{"arch": "wavenet", "model": "CTC audio transcriber", "dataset": "short read English sentences (LibriTTS-R)", "train_examples": 26041, "gain_aug_db": 6, "time_shift_ms": 50, "n_mels": 64, "hop_length": 160, "input": "log_mel", "spec_augment": false, "win_length": 400, "tokenizer": "char", "vocab_size": 32, "norm": "batchnorm", "depths": [8], "kernel_size": 5, "stem": "single", "widths": [320], "init": "kaiming_normal", "residual_init": "none", "optimizer": "muon", "muon_scale": "match_rms_adamw", "lr": 0.0069, "momentum": 0.95, "nesterov": true, "orthogonalizer": "polar_express", "adamw_lr_other_params": 0.0015, "steps": 10900, "batch_size": 128, "epochs": 53.6, "lr_schedule": "cosine", "final_lr_fraction": 0, "warmup_steps": 1090, "weight_decay": 0.02, "adamw_weight_decay_other_params": 0.01}
Rows from block 4, named by matrix and row number. Rows with one number belong to one channel. Each number is 200 + 40 x the weight over its row's rms, rounded and kept within 0 to 999. All counts start at 0. After the name is the row's rms in percent of the matrix's.
# filt: filter width-5 conv, dilation 16 (model.blocks.4.filt.weight, 320x320x5), inputs 297-319, a 5 kernel for each
# gate: gate width-5 conv, dilation 16 (model.blocks.4.gate.weight, 320x320x5), inputs 297-319, a 5 kernel for each
filt.236,102,127,270,192,229,287,228,178,191,201,223,153,183,213,159,255,258,132,255,227,243,171,230,191,200,197,231,221,204,248,191,224,232,243,164,161,177,155,128,165,187,140,197,188,140,293,295,211,186,188,197,191,286,170,155,211,207,191,286,119,146,181,171,132,244,297,224,186,212,153,189,281,248,148,152,174,179,161,146,275,125,180,277,221,248,241,206,231,194,194,232,155,268,325,232,193,212,220,216,189,295,127,151,96,230,203,214,282,234,216,133,182,221,145,219,83
gate.236,100,169,148,175,161,249,224,242,133,187,322,154,214,157,183,148,240,200,239,195,196,211,210,178,177,221,231,210,197,252,257,255,131,189,227,148,183,116,123,235,290,138,223,204,173,149,195,192,216,243,178,238,166,223,222,284,228,242,199,193,186,200,265,236,198,244,184,148,176,144,178,204,167,161,170,210,205,181,250,213,140,200,108,169,194,280,236,143,198,276,146,254,206,89,100,140,152,171,144,280,172,184,240,215,208,176,186,204,103,170,150,231,186,191,246,184
filt.237,100,185,148,185,225,178,215,227,280,146,139,195,270,219,261,259,200,267,269,151,220,204,224,89,271,206,199,272,182,242,249,205,195,232,187,104,207,197,194,103,204,191,202,193,224,259,197,187,268,173,208,196,179,262,254,190,171,199,173,233,232,178,176,159,195,183,187,162,209,158,225,197,180,197,147,207,216,221,230,275,263,197,159,158,233,64,186,193,228,170,255,195,180,136,197,239,194,237,152,121,229,220,242,167,213,246,217,174,255,188,295,187,187,222,126,246
gate.237,096,198,179,188,277,144,199,222,211,135,315,217,123,201,226,142,211,123,227,248,109,181,223,179,163,211,196,210,228,170,169,211,197,163,174,184,172,192,241,213,168,185,179,301,161,188,197,152,233,203,226,214,243,148,207,204,214,238,116,233,140,188,231,175,221,173,226,180,220,207,161,198,179,175,281,278,183,248,192,199,149,207,229,278,204,252,189,129,228,161,184,227,251,209,246,198,192,169,143,191,223,169,236,170,159,159,229,165,272,188,218,198,183,249,234,87
filt.238,095,242,279,136,200,195,174,223,182,134,257,202,206,216,203,213,188,177,202,210,132,212,138,193,219,204,239,205,185,200,210,228,186,210,255,241,166,174,170,159,150,263,218,291,197,226,129,173,175,259,170,230,210,246,222,240,141,146,216,228,125,211,214,215,219,220,242,165,210,119,181,196,216,175,272,249,194,168,130,250,212,242,212,120,252,247,196,188,203,205,213,130,230,183,208,280,215,155,253,64,167,301,247,206,246,133,182,248,151,240,220,267,277,196,174,180
gate.238,097,195,192,211,195,153,169,235,271,169,238,190,241,178,169,198,166,237,198,140,191,172,211,195,152,229,214,203,278,178,181,175,206,267,207,209,141,187,209,154,259,202,197,164,185,217,217,139,252,243,179,201,220,149,220,149,199,148,216,211,203,195,202,145,192,160,172,220,154,208,222,189,181,223,98,191,236,206,234,178,201,204,180,167,208,204,174,208,101,209,177,243,152,197,256,207,257,156,159,198,219,226,195,142,185,233,187,192,212,112,200,259,157,241,183,228
filt.239,102,168,283,201,154,221,204,170,212,192,199,154,299,254,181,204,186,237,220,171,219,192,248,174,169,193,167,206,237,180,173,162,122,228,180,166,231,110,271,291,165,282,243,236,240,257,234,196,222,287,143,193,158,166,216,217,165,217,166,227,203,271,196,208,207,211,259,226,224,184,199,212,179,203,216,197,143,221,163,213,227,214,198,175,272,189,229,248,279,225,186,181,137,202,197,236,217,278,239,300,183,159,183,145,140,199,247,213,152,199,218,228,222,100,214,266
gate.239,098,248,212,258,130,220,215,212,213,183,195,293,183,206,176,148,311,116,143,142,232,202,236,234,203,142,225,273,264,196,279,204,182,215,181,174,189,173,194,203,171,227,166,226,216,183,209,196,206,293,126,263,108,199,291,205,243,201,190,264,236,214,194,141,259,199,230,207,231,171,209,192,281,236,185,212,170,192,178,151,158,102,202,184,212,234,205,225,176,118,232,119,215,185,194,240,288,175,189,138,232,157,264,173,137,177,213,254,210,178,256,181,260,200,254,211
filt.240,096,290,239,141,94,127,184,205,166,182,181,195,188,207,184,206,208,178,197,123,240,189,192,217,209,172,184,165,215,237,212,120,186,213,230,145,221,160,210,146,188,220,169,212,144,184,203,176,170,208,210,207,151,159,299,247,172,74,116,209,191,232,192,279,221,197,203,150,153,206,243,251,187,221,179,143,204,193,174,129,153,201,138,193,225,208,198,159,238,167,182,229,212,237,134,196,167,219,223,206,198,207,216,259,234,177,214,159,197,260,172,237,192,184,244,202
gate.240,099,125,232,170,196,295,242,159,160,184,219,198,163,125,259,178,206,162,235,201,186,170,272,236,165,228,214,115,174,173,206,177,200,253,184,216,213,189,223,144,227,172,225,198,200,185,176,204,249,210,177,185,174,218,245,291,194,143,175,149,176,220,262,139,227,217,224,256,210,255,177,204,200,207,192,247,230,273,212,172,188,201,206,167,225,243,214,119,156,143,282,193,202,234,131,222,177,221,130,174,201,220,193,221,274,148,258,160,183,229,153,249,179,158,226,253
filt.241,094,279,206,234,298,179,225,148,157,251,182,180,192,187,171,182,201,183,150,217,167,163,187,158,197,230,205,222,117,129,208,103,192,155,220,182,212,212,172,215,189,201,171,232,159,197,141,253,233,173,158,155,173,212,190,209,162,173,150,217,201,197,243,249,184,176,155,207,179,187,176,121,193,138,202,171,129,127,224,258,195,185,158,184,221,183,233,164,205,112,199,237,225,188,254,238,158,211,182,159,217,118,231,304,260,231,146,169,227,206,185,268,255,250,218,285
gate.241,101,172,182,218,187,202,201,120,261,260,141,157,199,204,207,197,150,178,169,206,233,211,213,197,210,143,200,179,137,169,174,163,123,229,249,164,180,187,229,179,119,172,148,261,245,150,217,229,261,153,126,220,213,211,250,181,225,146,197,177,241,200,225,163,214,210,165,226,170,238,157,250,222,221,211,212,196,196,205,173,233,269,226,215,195,188,224,154,160,168,177,292,262,218,196,191,162,214,197,226,213,189,164,174,277,243,248,127,271,144,228,241,275,139,213,188
filt.242,104,189,264,224,166,215,164,147,258,167,197,123,217,152,236,190,204,233,185,229,207,176,194,179,279,230,207,212,241,255,226,200,267,224,89,182,190,202,216,206,242,185,221,233,222,164,202,158,156,173,202,230,198,227,204,145,203,196,184,198,213,237,134,274,174,205,150,233,192,261,239,225,223,181,187,134,194,147,172,234,257,218,196,188,229,220,239,180,144,150,186,221,239,175,257,146,237,212,195,180,241,194,234,187,219,102,203,279,254,194,247,204,193,309,238,231
gate.242,102,239,196,216,173,225,209,213,259,229,169,169,127,205,164,222,177,184,221,165,204,237,169,206,239,170,180,178,261,214,183,173,222,196,260,160,132,195,142,245,194,147,202,197,212,184,193,192,263,197,111,158,153,200,219,207,226,198,167,209,167,258,227,273,171,178,217,125,248,153,179,160,198,256,204,207,219,147,160,229,179,261,201,157,234,223,209,209,135,204,242,232,233,249,233,198,202,158,181,108,215,158,183,259,187,60,177,154,87,206,201,229,197,285,302,158
filt.243,100,244,175,112,261,218,189,142,240,187,150,179,195,226,161,192,243,187,196,201,229,203,237,201,137,240,219,250,191,234,226,168,230,154,155,254,209,119,209,215,158,203,196,159,169,203,213,124,207,173,271,199,167,212,226,244,211,215,233,170,243,153,210,214,253,253,236,205,181,210,145,241,154,176,208,140,204,146,190,185,270,219,259,179,178,245,169,235,221,193,241,213,215,146,215,170,172,226,207,158,230,241,190,150,183,261,193,152,154,147,249,181,270,185,256,223
gate.243,093,190,120,148,208,176,166,229,214,195,177,188,153,174,203,177,229,147,146,210,232,179,175,270,142,186,239,213,209,141,283,236,210,189,216,156,215,243,206,150,209,154,169,239,233,179,223,282,168,208,175,189,186,242,169,158,135,239,250,182,269,227,184,153,182,229,174,261,232,162,199,175,163,278,168,210,213,182,203,223,233,117,167,236,202,194,111,174,108,123,161,192,200,287,182,262,267,201,245,113,197,236,290,205,309,123,168,164,129,168,171,208,232,148,251,170
filt.244,094,261,240,242,175,290,226,177,210,209,227,218,266,158,171,180,207,154,228,248,160,193,188,205,210,199,133,172,191,293,178,176,224,244,217,174,206,191,194,182,201,214,196,274,175,252,196,245,196,217,247,123,142,161,169,257,204,171,144,256,224,264,200,278,220,156,198,229,135,251,166,179,268,139,145,212,161,190,295,143,163,216,178,274,182,209,214,239,83,186,215,141,224,85,257,134,190,155,245,219,166,212,230,233,197,111,189,221,197,225,177,129,184,182,150,147
gate.244,101,213,209,153,272,214,187,175,207,126,156,264,242,174,215,195,189,166,165,194,236,237,232,189,178,188,185,147,145,255,244,138,210,309,211,191,265,237,222,191,193,95,181,194,147,223,201,243,218,168,225,167,178,170,239,198,202,223,182,186,162,161,147,154,191,205,234,196,203,229,176,227,205,199,172,202,201,218,175,220,159,134,182,227,209,145,185,201,233,205,207,236,240,191,276,170,166,184,207,150,222,125,171,157,203,176,230,233,210,143,208,171,225,171,198,254
filt.245,098,245,314,174,377,215,274,228,198,259,206,157,289,164,220,187,218,171,212,182,212,226,258,260,196,239,232,205,227,223,231,245,244,223,207,214,243,196,220,145,118,242,176,214,194,147,204,197,166,231,179,213,211,251,199,194,207,166,208,227,210,168,206,205,254,212,202,225,230,237,218,236,219,171,175,144,178,223,193,229,205,248,177,203,275,177,206,170,202,242,215,182,201,163,230,213,148,211,288,205,190,257,225,222,163,174,183,250,128,183,124,200,199,158,216,171
gate.245,090,218,260,194,243,163,189,256,257,59,199,199,232,179,264,164,248,177,168,207,220,172,173,258,208,215,205,182,302,115,138,198,242,295,235,266,175,232,207,258,228,160,239,310,168,204,185,272,206,197,221,227,207,205,216,191,206,191,288,242,285,196,152,189,242,214,179,227,190,158,211,216,185,207,218,227,228,216,158,192,181,132,194,210,160,170,209,114,180,143,152,190,236,261,194,185,201,157,199,212,215,253,136,135,242,178,244,257,232,191,170,226,201,183,227,213
filt.246,097,123,141,181,194,239,271,188,116,201,161,156,228,289,146,207,171,178,157,187,207,230,149,202,205,222,242,173,103,141,203,197,176,210,212,191,216,227,194,119,176,207,185,177,301,170,155,247,199,207,179,142,176,142,191,256,239,174,154,218,229,171,186,113,265,224,266,197,150,141,243,210,207,259,216,192,257,232,178,189,173,198,227,135,205,212,155,240,133,214,235,165,135,176,158,180,208,212,202,208,218,242,113,235,192,225,159,257,156,214,178,195,172,238,157,106
gate.246,102,216,232,92,329,268,170,221,160,105,237,194,209,167,169,197,202,195,131,190,197,171,218,284,176,208,215,172,206,202,181,227,224,170,226,219,186,179,205,211,206,157,180,227,126,170,177,271,244,280,224,236,209,158,164,147,151,204,243,222,129,202,230,130,143,181,184,222,171,181,132,238,175,195,208,190,199,215,163,205,150,152,200,128,249,152,190,142,224,255,263,211,199,118,241,176,153,205,207,191,192,198,185,267,238,140,193,149,183,169,252,189,216,192,165,154
filt.247,097,206,232,185,235,236,262,211,301,254,187,228,196,230,223,191,222,209,207,179,145,185,181,126,235,251,210,162,140,213,180,167,202,275,134,170,177,182,219,240,212,179,222,266,225,173,220,179,143,191,254,229,134,188,147,208,189,209,191,217,161,266,189,199,167,180,186,190,207,237,151,219,207,161,134,168,186,197,162,175,243,232,172,118,188,217,169,210,193,186,286,208,144,224,213,199,176,206,241,238,133,212,232,182,176,193,244,225,165,256,224,222,200,95,180,212
gate.247,096,192,235,218,215,170,177,192,257,182,235,218,213,219,137,206,213,184,211,210,213,193,213,168,159,188,210,194,259,163,180,187,187,153,158,220,200,170,211,169,248,213,218,138,134,239,197,264,190,204,184,249,273,235,184,203,235,248,239,197,162,210,153,208,138,164,186,230,182,267,231,188,205,224,135,187,185,177,244,197,199,188,178,145,293,274,189,202,155,249,233,159,131,142,146,213,220,203,216,226,217,212,236,215,238,130,192,231,149,283,231,203,160,229,162,230
filt.248,102,121,194,220,148,172,236,270,179,290,163,188,183,204,116,181,215,231,180,155,133,191,227,201,231,258,180,159,257,207,250,228,158,245,242,202,174,211,226,174,85,132,205,156,168,191,192,201,242,214,254,218,221,186,188,151,204,233,220,134,220,223,220,234,171,134,227,182,221,231,234,173,188,210,128,279,169,205,207,226,190,179,189,205,268,249,231,171,188,145,204,263,198,201,187,238,227,161,197,175,166,151,173,215,204,142,182,141,195,186,216,225,223,159,306,146
gate.248,100,217,245,208,170,222,137,253,195,183,266,220,184,159,216,230,178,187,187,176,226,237,197,136,172,225,167,222,301,208,176,198,245,189,175,226,216,197,203,158,267,215,216,213,252,240,216,234,196,185,255,138,221,208,232,206,173,185,228,266,194,233,191,203,243,197,212,108,211,231,155,224,192,248,278,213,179,202,173,195,222,182,204,221,217,215,213,201,227,246,202,188,208,172,150,159,273,173,170,216,177,224,215,172,173,295,201,197,256,217,193,224,283,136,270,146
filt.249,100,256,178,222,194,280,266,228,177,198,271,259,179,214,215,193,205,166,231,219,151,199,204,267,200,192,209,115,199,186,194,185,153,216,254,246,203,182,231,180,172,209,171,172,185,194,203,236,183,223,272,183,278,255,207,149,268,111,233,146,207,274,234,199,225,184,184,165,183,225,256,162,296,160,180,165,156,214,169,247,242,194,193,175,172,181,210,205,274,203,242,273,155,222,201,168,178,152,199,173,135,194,183,295,180,249,246,277,199,162,183,256,220,146,176,211
gate.249,104,222,239,208,204,162,218,125,200,175,151,154,214,251,203,254,188,211,202,193,198,200,193,131,142,225,242,158,170,273,154,197,102,196,259,208,166,90,264,218,218,232,177,145,144,148,216,180,176,208,276,256,238,235,213,162,244,163,258,177,212,259,262,118,220,224,190,196,192,192,130,201,195,180,188,202,163,256,204,159,137,143,146,136,142,190,215,195,163,194,218,191,136,122,141,163,231,231,199,183,245,203,199,191,75,245,227,254,277,311,215,220,240,199,220,245
filt.250,101,179,206,88,147,205,214,190,247,190,216,154,232,187,236,229,207,204,145,215,147,209,163,212,214,156,182,159,215,247,174,243,177,165,250,130,215,208,131,138,144,213,213,162,266,127,245,188,231,145,132,183,191,220,178,172,194,203,231,233,113,206,211,224,211,236,213,160,227,174,253,225,213,212,179,165,179,211,177,182,111,182,170,174,196,113,168,181,158,167,248,183,243,284,189,221,197,200,181,267,196,218,202,180,110,150,177,173,205,275,251,219,246,238,241,212
gate.250,096,201,169,118,253,203,206,189,212,178,191,190,207,201,222,268,204,195,208,260,199,187,193,184,168,258,210,180,235,232,189,235,211,139,281,204,207,237,155,239,208,192,232,256,219,136,217,217,310,230,250,183,197,212,269,199,164,228,195,138,213,220,158,190,235,201,180,199,301,230,183,190,212,141,211,143,214,152,235,280,200,190,228,183,161,159,253,215,231,82,132,176,212,238,105,180,206,214,151,176,188,206,164,122,202,117,215,223,194,281,181,189,185,234,170,133
filt.251,098,233,219,247,234,187,228,204,157,237,227,144,207,149,210,195,180,203,198,226,153,243,200,245,194,276,186,162,81,261,164,216,208,141,249,246,180,197,155,228,151,185,247,200,205,277,207,192,163,226,198,218,211,109,158,144,220,255,248,217,294,215,202,164,208,195,192,170,172,212,214,183,166,159,137,238,213,161,182,134,149,213,231,173,209,216,175,200,198,283,237,225,263,280,226,137,162,183,195,99,155,234,203,288,215,217,224,239,230,207,127,230,293,157,120,242
gate.251,101,160,173,164,278,243,224,237,235,214,206,227,198,196,224,276,201,220,200,221,224,191,194,215,217,123,162,231,110,248,220,246,231,154,190,154,188,243,114,148,229,211,191,178,136,175,223,182,254,233,229,196,208,214,239,206,199,216,201,184,279,183,215,144,249,170,238,173,203,275,249,197,179,264,187,227,234,218,123,210,226,196,221,107,197,206,150,185,119,294,163,224,239,244,153,159,239,136,155,247,239,217,247,145,233,172,185,216,194,139,199,177,205,207,150,183
filt.252,096,195,193,238,126,177,206,231,258,164,182,192,188,247,155,180,219,198,173,217,118,208,190,172,235,244,215,167,214,173,241,194,231,81,114,119,177,221,185,249,165,174,210,203,258,175,222,204,290,186,224,193,207,221,277,191,193,179,191,147,131,198,200,203,201,248,203,217,253,232,181,194,249,182,135,267,199,216,289,219,122,170,223,169,188,231,216,198,130,157,196,161,212,259,222,150,225,150,200,174,220,199,201,136,223,231,189,208,212,141,263,230,180,184,202,193
gate.252,098,221,207,158,184,126,194,202,259,156,165,234,187,184,231,285,206,186,287,89,256,178,201,196,182,204,224,223,233,103,223,260,219,253,221,121,229,224,142,220,220,173,284,100,173,163,208,165,194,179,126,222,164,163,236,254,193,202,230,188,167,177,193,181,275,175,176,246,259,246,125,234,272,175,119,164,218,193,190,176,245,206,238,194,145,212,173,190,149,154,173,205,195,234,200,221,244,225,249,170,168,167,173,239,174,152,174,140,182,213,206,192,192,190,287,139
filt.253,101,268,176,201,160,216,181,232,168,264,202,178,223,178,161,205,216,218,179,170,192,223,155,277,195,203,220,248,209,233,252,244,248,266,226,161,188,204,251,151,235,112,226,204,208,173,158,272,166,155,236,134,192,208,161,156,220,235,235,244,220,138,187,180,233,168,166,211,202,181,130,220,198,195,244,208,208,234,187,216,222,127,128,195,240,214,182,210,130,163,246,213,232,172,165,239,187,77,304,197,171,211,103,251,230,168,246,258,160,178,162,143,163,212,220,165
gate.253,092,143,268,227,216,177,187,243,221,192,247,252,223,241,188,195,314,185,243,194,232,235,227,222,127,222,185,273,327,196,228,151,275,236,186,162,172,140,197,180,179,181,190,191,163,167,250,194,205,261,216,215,196,155,214,233,182,195,157,235,222,301,223,160,210,197,173,198,163,167,178,199,218,296,259,172,236,203,196,210,220,122,197,197,195,136,147,175,160,226,172,259,158,200,183,238,233,183,153,190,256,250,183,300,153,185,210,240,242,200,114,248,243,128,172,165
filt.254,103,105,209,258,263,274,180,234,250,186,206,211,129,182,238,174,214,204,193,188,189,146,181,165,172,284,221,257,122,182,189,171,217,161,253,199,253,175,194,218,122,215,199,203,170,250,145,254,200,188,195,240,177,207,201,196,193,216,183,229,125,254,238,166,138,159,181,249,168,226,234,183,211,257,233,267,158,174,161,206,223,228,169,285,270,199,139,172,218,170,258,182,180,215,200,171,241,227,190,244,203,233,238,164,205,249,205,148,136,237,217,172,235,226,261,187
gate.254,101,197,132,185,129,208,177,240,243,184,176,255,211,230,220,221,203,228,227,218,216,267,261,166,164,125,198,157,203,174,120,241,195,322,185,233,215,219,272,184,134,184,190,159,230,153,222,278,240,206,159,218,153,226,203,190,187,214,156,222,195,184,221,225,180,259,194,124,276,145,178,177,205,114,157,253,211,165,170,232,221,157,154,185,128,149,168,228,229,154,182,190,171,206,122,216,202,188,149,220,162,173,227,138,234,177,235,170,245,146,197,128,232,134,176,251
filt.255,098,224,207,251,189,271,264,157,256,222,260,232,211,243,177,287,210,198,168,205,227,163,220,163,302,233,238,215,173,179,208,163,182,243,74,216,158,198,141,195,142,179,219,260,192,147,182,216,142,217,228,186,233,209,93,219,178,238,196,194,232,245,156,117,271,174,208,195,209,215,251,188,205,211,187,241,205,171,215,219,209,171,208,308,221,175,156,238,232,177,242,247,240,200,244,228,182,186,246,241,173,247,170,257,96,208,213,205,251,139,124,221,162,288,131,141
gate.255,099,252,147,149,164,260,222,125,258,156,274,181,191,196,203,134,189,217,70,227,158,209,233,249,199,202,172,135,208,187,188,195,210,305,274,225,182,227,158,250,270,239,265,252,238,173,130,270,247,215,198,146,247,154,281,214,223,262,204,232,174,188,169,137,193,195,195,177,218,191,189,201,222,176,179,176,157,169,222,213,225,242,192,194,243,188,138,206,235,195,211,176,237,234,209,172,164,160,192,223,291,274,203,224,224,222,223,220,192,133,175,184,171,178,129,231
filt.256,099,181,253,205,186,79,199,224,227,175,202,180,221,190,157,207,202,199,270,172,196,225,223,261,156,153,243,237,167,260,221,225,261,212,270,233,252,193,222,181,234,193,219,192,176,248,206,244,164,214,234,185,213,239,151,251,172,205,167,225,247,248,179,195,184,244,213,255,201,229,190,254,190,235,196,210,139,205,165,150,172,204,196,240,168,216,166,106,225,227,194,226,167,182,246,255,258,184,117,170,207,200,173,288,182,236,165,296,249,223,219,212,235,99,179,164
gate.256,098,226,138,117,210,267,196,207,223,240,165,250,266,253,212,272,209,173,172,179,215,255,98,256,197,181,173,181,173,178,167,194,235,228,248,217,169,197,253,220,168,256,193,180,188,167,189,235,175,190,220,189,145,163,183,156,187,154,196,158,195,162,180,204,194,144,192,194,143,141,228,167,218,233,234,178,184,195,173,149,176,176,237,190,208,229,171,217,163,191,205,239,199,168,163,205,194,223,239,92,157,230,181,152,222,242,172,215,243,182,151,207,185,190,223,246
filt.257,102,208,199,144,180,208,168,173,147,184,208,246,199,184,178,202,263,230,225,208,214,174,203,236,237,136,153,289,201,115,202,158,156,206,298,195,130,237,264,252,209,169,171,230,228,168,177,110,151,252,171,210,182,248,159,170,165,168,177,134,274,212,216,80,146,176,201,193,198,162,248,150,176,189,160,283,200,155,157,188,242,195,264,213,231,234,254,198,246,241,240,249,215,181,202,197,166,216,108,258,265,167,253,222,161,189,216,194,127,224,237,206,259,223,71,146
gate.257,102,184,193,189,229,143,198,230,197,220,280,244,243,209,247,160,209,256,195,204,158,223,272,235,177,192,197,184,259,198,132,244,123,265,186,204,233,140,225,193,267,232,184,202,201,215,234,205,164,180,214,167,211,221,246,155,150,165,150,165,169,223,243,204,180,177,217,222,210,247,158,186,167,222,253,210,158,221,269,216,200,213,224,98,222,241,161,115,246,230,204,161,217,153,190,137,225,163,210,277,169,234,195,236,206,234,212,223,215,289,192,227,202,222,228,226
filt.258,100,217,101,111,153,231,183,82,132,247,170,216,214,194,167,130,225,215,185,161,197,163,196,209,155,138,219,247,237,130,233,170,177,259,110,189,223,279,220,221,123,160,178,184,243,178,250,177,191,234,263,213,248,249,225,228,187,169,157,209,226,189,276,210,195,216,147,232,156,153,169,263,163,206,212,188,221,194,159,157,212,240,220,180,194,221,168,168,143,180,178,173,212,226,241,212,236,274,299,189,263,188,204,157,289,268,160,237,140,171,233,235,235,236,242,230
gate.258,106,170,235,186,206,225,218,167,214,158,198,212,163,227,199,169,205,157,166,174,198,237,281,218,177,157,172,174,185,174,221,204,184,192,217,196,161,280,271,167,218,291,194,152,251,170,202,212,177,171,124,302,107,226,203,181,228,190,148,237,232,252,196,113,257,186,298,163,239,152,227,215,205,178,231,236,208,258,255,151,190,183,169,114,184,241,202,250,200,148,216,212,215,197,214,222,121,89,268,239,186,222,150,153,181,243,194,189,203,183,221,217,191,135,233,245
filt.259,101,147,255,245,139,232,249,152,69,208,180,233,188,179,227,216,141,211,280,213,178,202,200,193,144,198,139,209,163,308,266,195,185,220,220,183,201,196,171,246,210,198,194,203,153,232,159,171,233,201,185,222,276,210,246,190,151,175,204,151,208,198,187,208,196,178,218,197,138,243,184,159,155,268,214,255,168,234,163,209,189,182,225,209,183,188,185,233,228,161,189,163,241,230,244,191,174,214,227,206,156,199,151,164,143,241,199,214,195,192,217,171,225,294,200,288
gate.259,102,192,178,181,234,148,189,220,303,187,235,231,235,202,153,169,242,209,148,184,180,183,180,215,218,241,183,168,294,181,227,168,163,164,196,227,193,192,143,172,144,222,188,174,225,218,204,235,247,303,123,239,230,138,164,252,191,207,177,152,225,186,152,249,242,170,170,204,198,252,270,196,201,177,163,149,222,172,183,223,185,239,194,147,236,319,200,184,154,239,224,176,156,233,179,260,168,188,140,285,139,219,197,121,210,112,241,195,253,208,231,175,182,143,144,189
filt.260,098,231,210,217,259,211,200,168,169,269,220,261,219,196,151,229,190,178,224,198,206,218,207,189,208,229,223,200,221,174,148,173,158,136,185,208,254,142,212,251,269,170,173,249,199,144,210,190,130,189,240,175,217,214,191,222,241,180,183,188,185,227,198,189,192,147,109,206,212,179,180,184,170,172,219,189,150,160,215,226,187,212,221,241,201,228,189,249,235,167,222,166,144,162,173,230,156,210,137,131,203,148,228,178,244,151,160,198,252,227,199,183,158,256,174,158
gate.260,103,186,105,131,203,250,153,164,149,170,144,167,233,278,237,227,193,170,196,187,246,217,160,80,197,212,208,227,343,238,124,163,140,206,164,238,236,199,171,168,210,177,158,208,193,161,212,217,171,196,266,202,194,317,192,247,218,197,191,239,233,194,239,134,159,206,206,173,183,172,213,232,243,204,233,194,244,255,262,236,183,178,211,218,161,145,199,226,283,152,161,194,181,214,239,202,168,202,99,188,206,248,185,88,219,212,162,170,284,176,184,180,167,172,239,231
filt.261,100,211,204,215,147,230,195,194,163,285,215,165,211,216,194,196,179,191,181,50,182,213,196,147,180,266,215,266,174,216,106,185,227,113,220,221,221,219,232,135,234,192,203,154,204,208,213,181,190,187,223,191,156,136,119,213,226,215,210,181,166,211,175,219,234,217,203,213,258,243,201,192,199,217,200,163,259,202,177,166,196,191,214,123,217,216,200,248,172,190,277,214,194,249,139,85,201,203,247,276,242,184,178,148,143,129,179,223,151,220,130,230,144,158,234,244
gate.261,099,200,208,300,228,190,205,166,146,166,238,150,187,288,120,290,218,196,275,211,241,251,132,211,240,269,147,214,205,237,198,218,229,255,291,133,197,158,142,246,201,200,183,177,203,202,203,229,252,238,205,174,167,212,190,166,154,226,155,247,292,167,203,328,213,198,188,247,116,232,147,192,237,196,184,187,221,174,154,229,207,218,201,204,161,194,184,238,153,241,212,171,149,349,140,197,168,196,228,272,247,239,180,231,157,266,203,200,228,161,200,241,189,228,251,189
filt.262,099,229,270,224,267,240,226,115,76,189,188,168,173,173,192,208,202,192,156,264,210,209,130,231,178,202,155,182,146,166,158,211,250,156,180,200,229,191,213,117,232,242,266,208,186,190,241,124,249,195,292,161,172,177,180,129,194,216,154,242,211,216,170,174,172,187,163,148,132,174,153,216,226,201,203,227,209,277,207,236,179,209,243,213,182,164,239,247,158,240,220,210,172,354,179,151,154,240,149,171,128,205,150,206,195,214,172,157,155,181,232,206,191,238,161,213
gate.262,096,178,128,120,199,191,223,214,162,213,187,234,154,225,215,238,213,222,181,166,157,199,292,215,288,220,217,224,224,161,175,207,199,253,185,154,180,158,278,263,167,180,141,188,182,211,196,195,196,238,210,188,191,277,196,185,205,232,176,214,158,189,171,169,147,171,226,146,203,188,169,236,298,242,247,179,211,179,213,174,174,169,161,184,228,107,206,313,187,230,187,195,260,204,260,196,165,229,162,201,156,215,174,138,233,142,178,200,152,205,192,168,229,201,171,195
filt.263,098,173,76,302,259,241,234,235,156,276,269,174,122,167,191,227,178,129,257,206,172,218,178,183,175,216,217,236,180,288,148,258,222,225,217,235,204,161,215,247,232,214,167,239,144,218,193,220,183,244,195,152,264,177,214,244,207,281,153,270,165,247,208,99,132,240,205,149,186,265,140,169,192,222,225,193,197,228,239,189,124,184,270,218,234,174,206,261,256,207,183,194,236,173,147,123,226,195,231,174,156,175,171,200,186,150,283,196,220,164,181,170,256,247,157,258
gate.263,098,220,142,223,297,190,175,220,181,222,231,281,158,296,174,194,183,154,201,232,255,153,244,233,248,172,176,220,189,206,245,240,187,304,281,206,188,237,238,253,208,159,240,199,238,225,223,178,175,225,219,230,274,258,187,234,199,223,191,197,157,231,209,90,174,227,213,150,220,212,216,171,149,238,192,204,135,171,229,195,139,210,225,177,176,189,172,206,219,219,250,235,298,177,232,133,209,187,269,217,233,145,194,184,172,221,180,112,215,202,214,145,217,179,245,220
filt.264,106,193,188,223,177,106,189,191,291,262,179,186,165,145,80,182,188,178,305,193,193,195,187,119,238,193,195,235,227,166,148,181,217,203,114,214,218,186,227,169,259,230,231,180,281,191,193,204,221,234,177,211,244,270,192,106,224,155,156,216,171,191,191,184,165,201,209,160,225,186,188,159,240,206,203,195,191,194,123,175,214,191,223,193,173,213,218,191,170,148,133,211,193,201,219,222,214,215,88,192,145,169,217,205,290,186,205,264,235,266,278,186,180,122,257,144
gate.264,100,166,140,148,176,183,171,153,241,251,211,207,175,196,253,215,189,148,269,89,197,223,125,204,179,180,237,236,220,264,142,144,211,262,165,204,172,226,237,78,193,162,275,251,186,169,151,110,216,203,170,236,188,138,154,85,225,259,216,250,103,176,240,160,240,175,201,235,214,205,248,183,253,217,236,253,224,226,219,189,188,192,183,212,245,173,142,232,171,251,211,177,201,275,186,175,198,134,250,206,216,222,179,206,280,146,195,164,227,223,211,212,204,238,225,214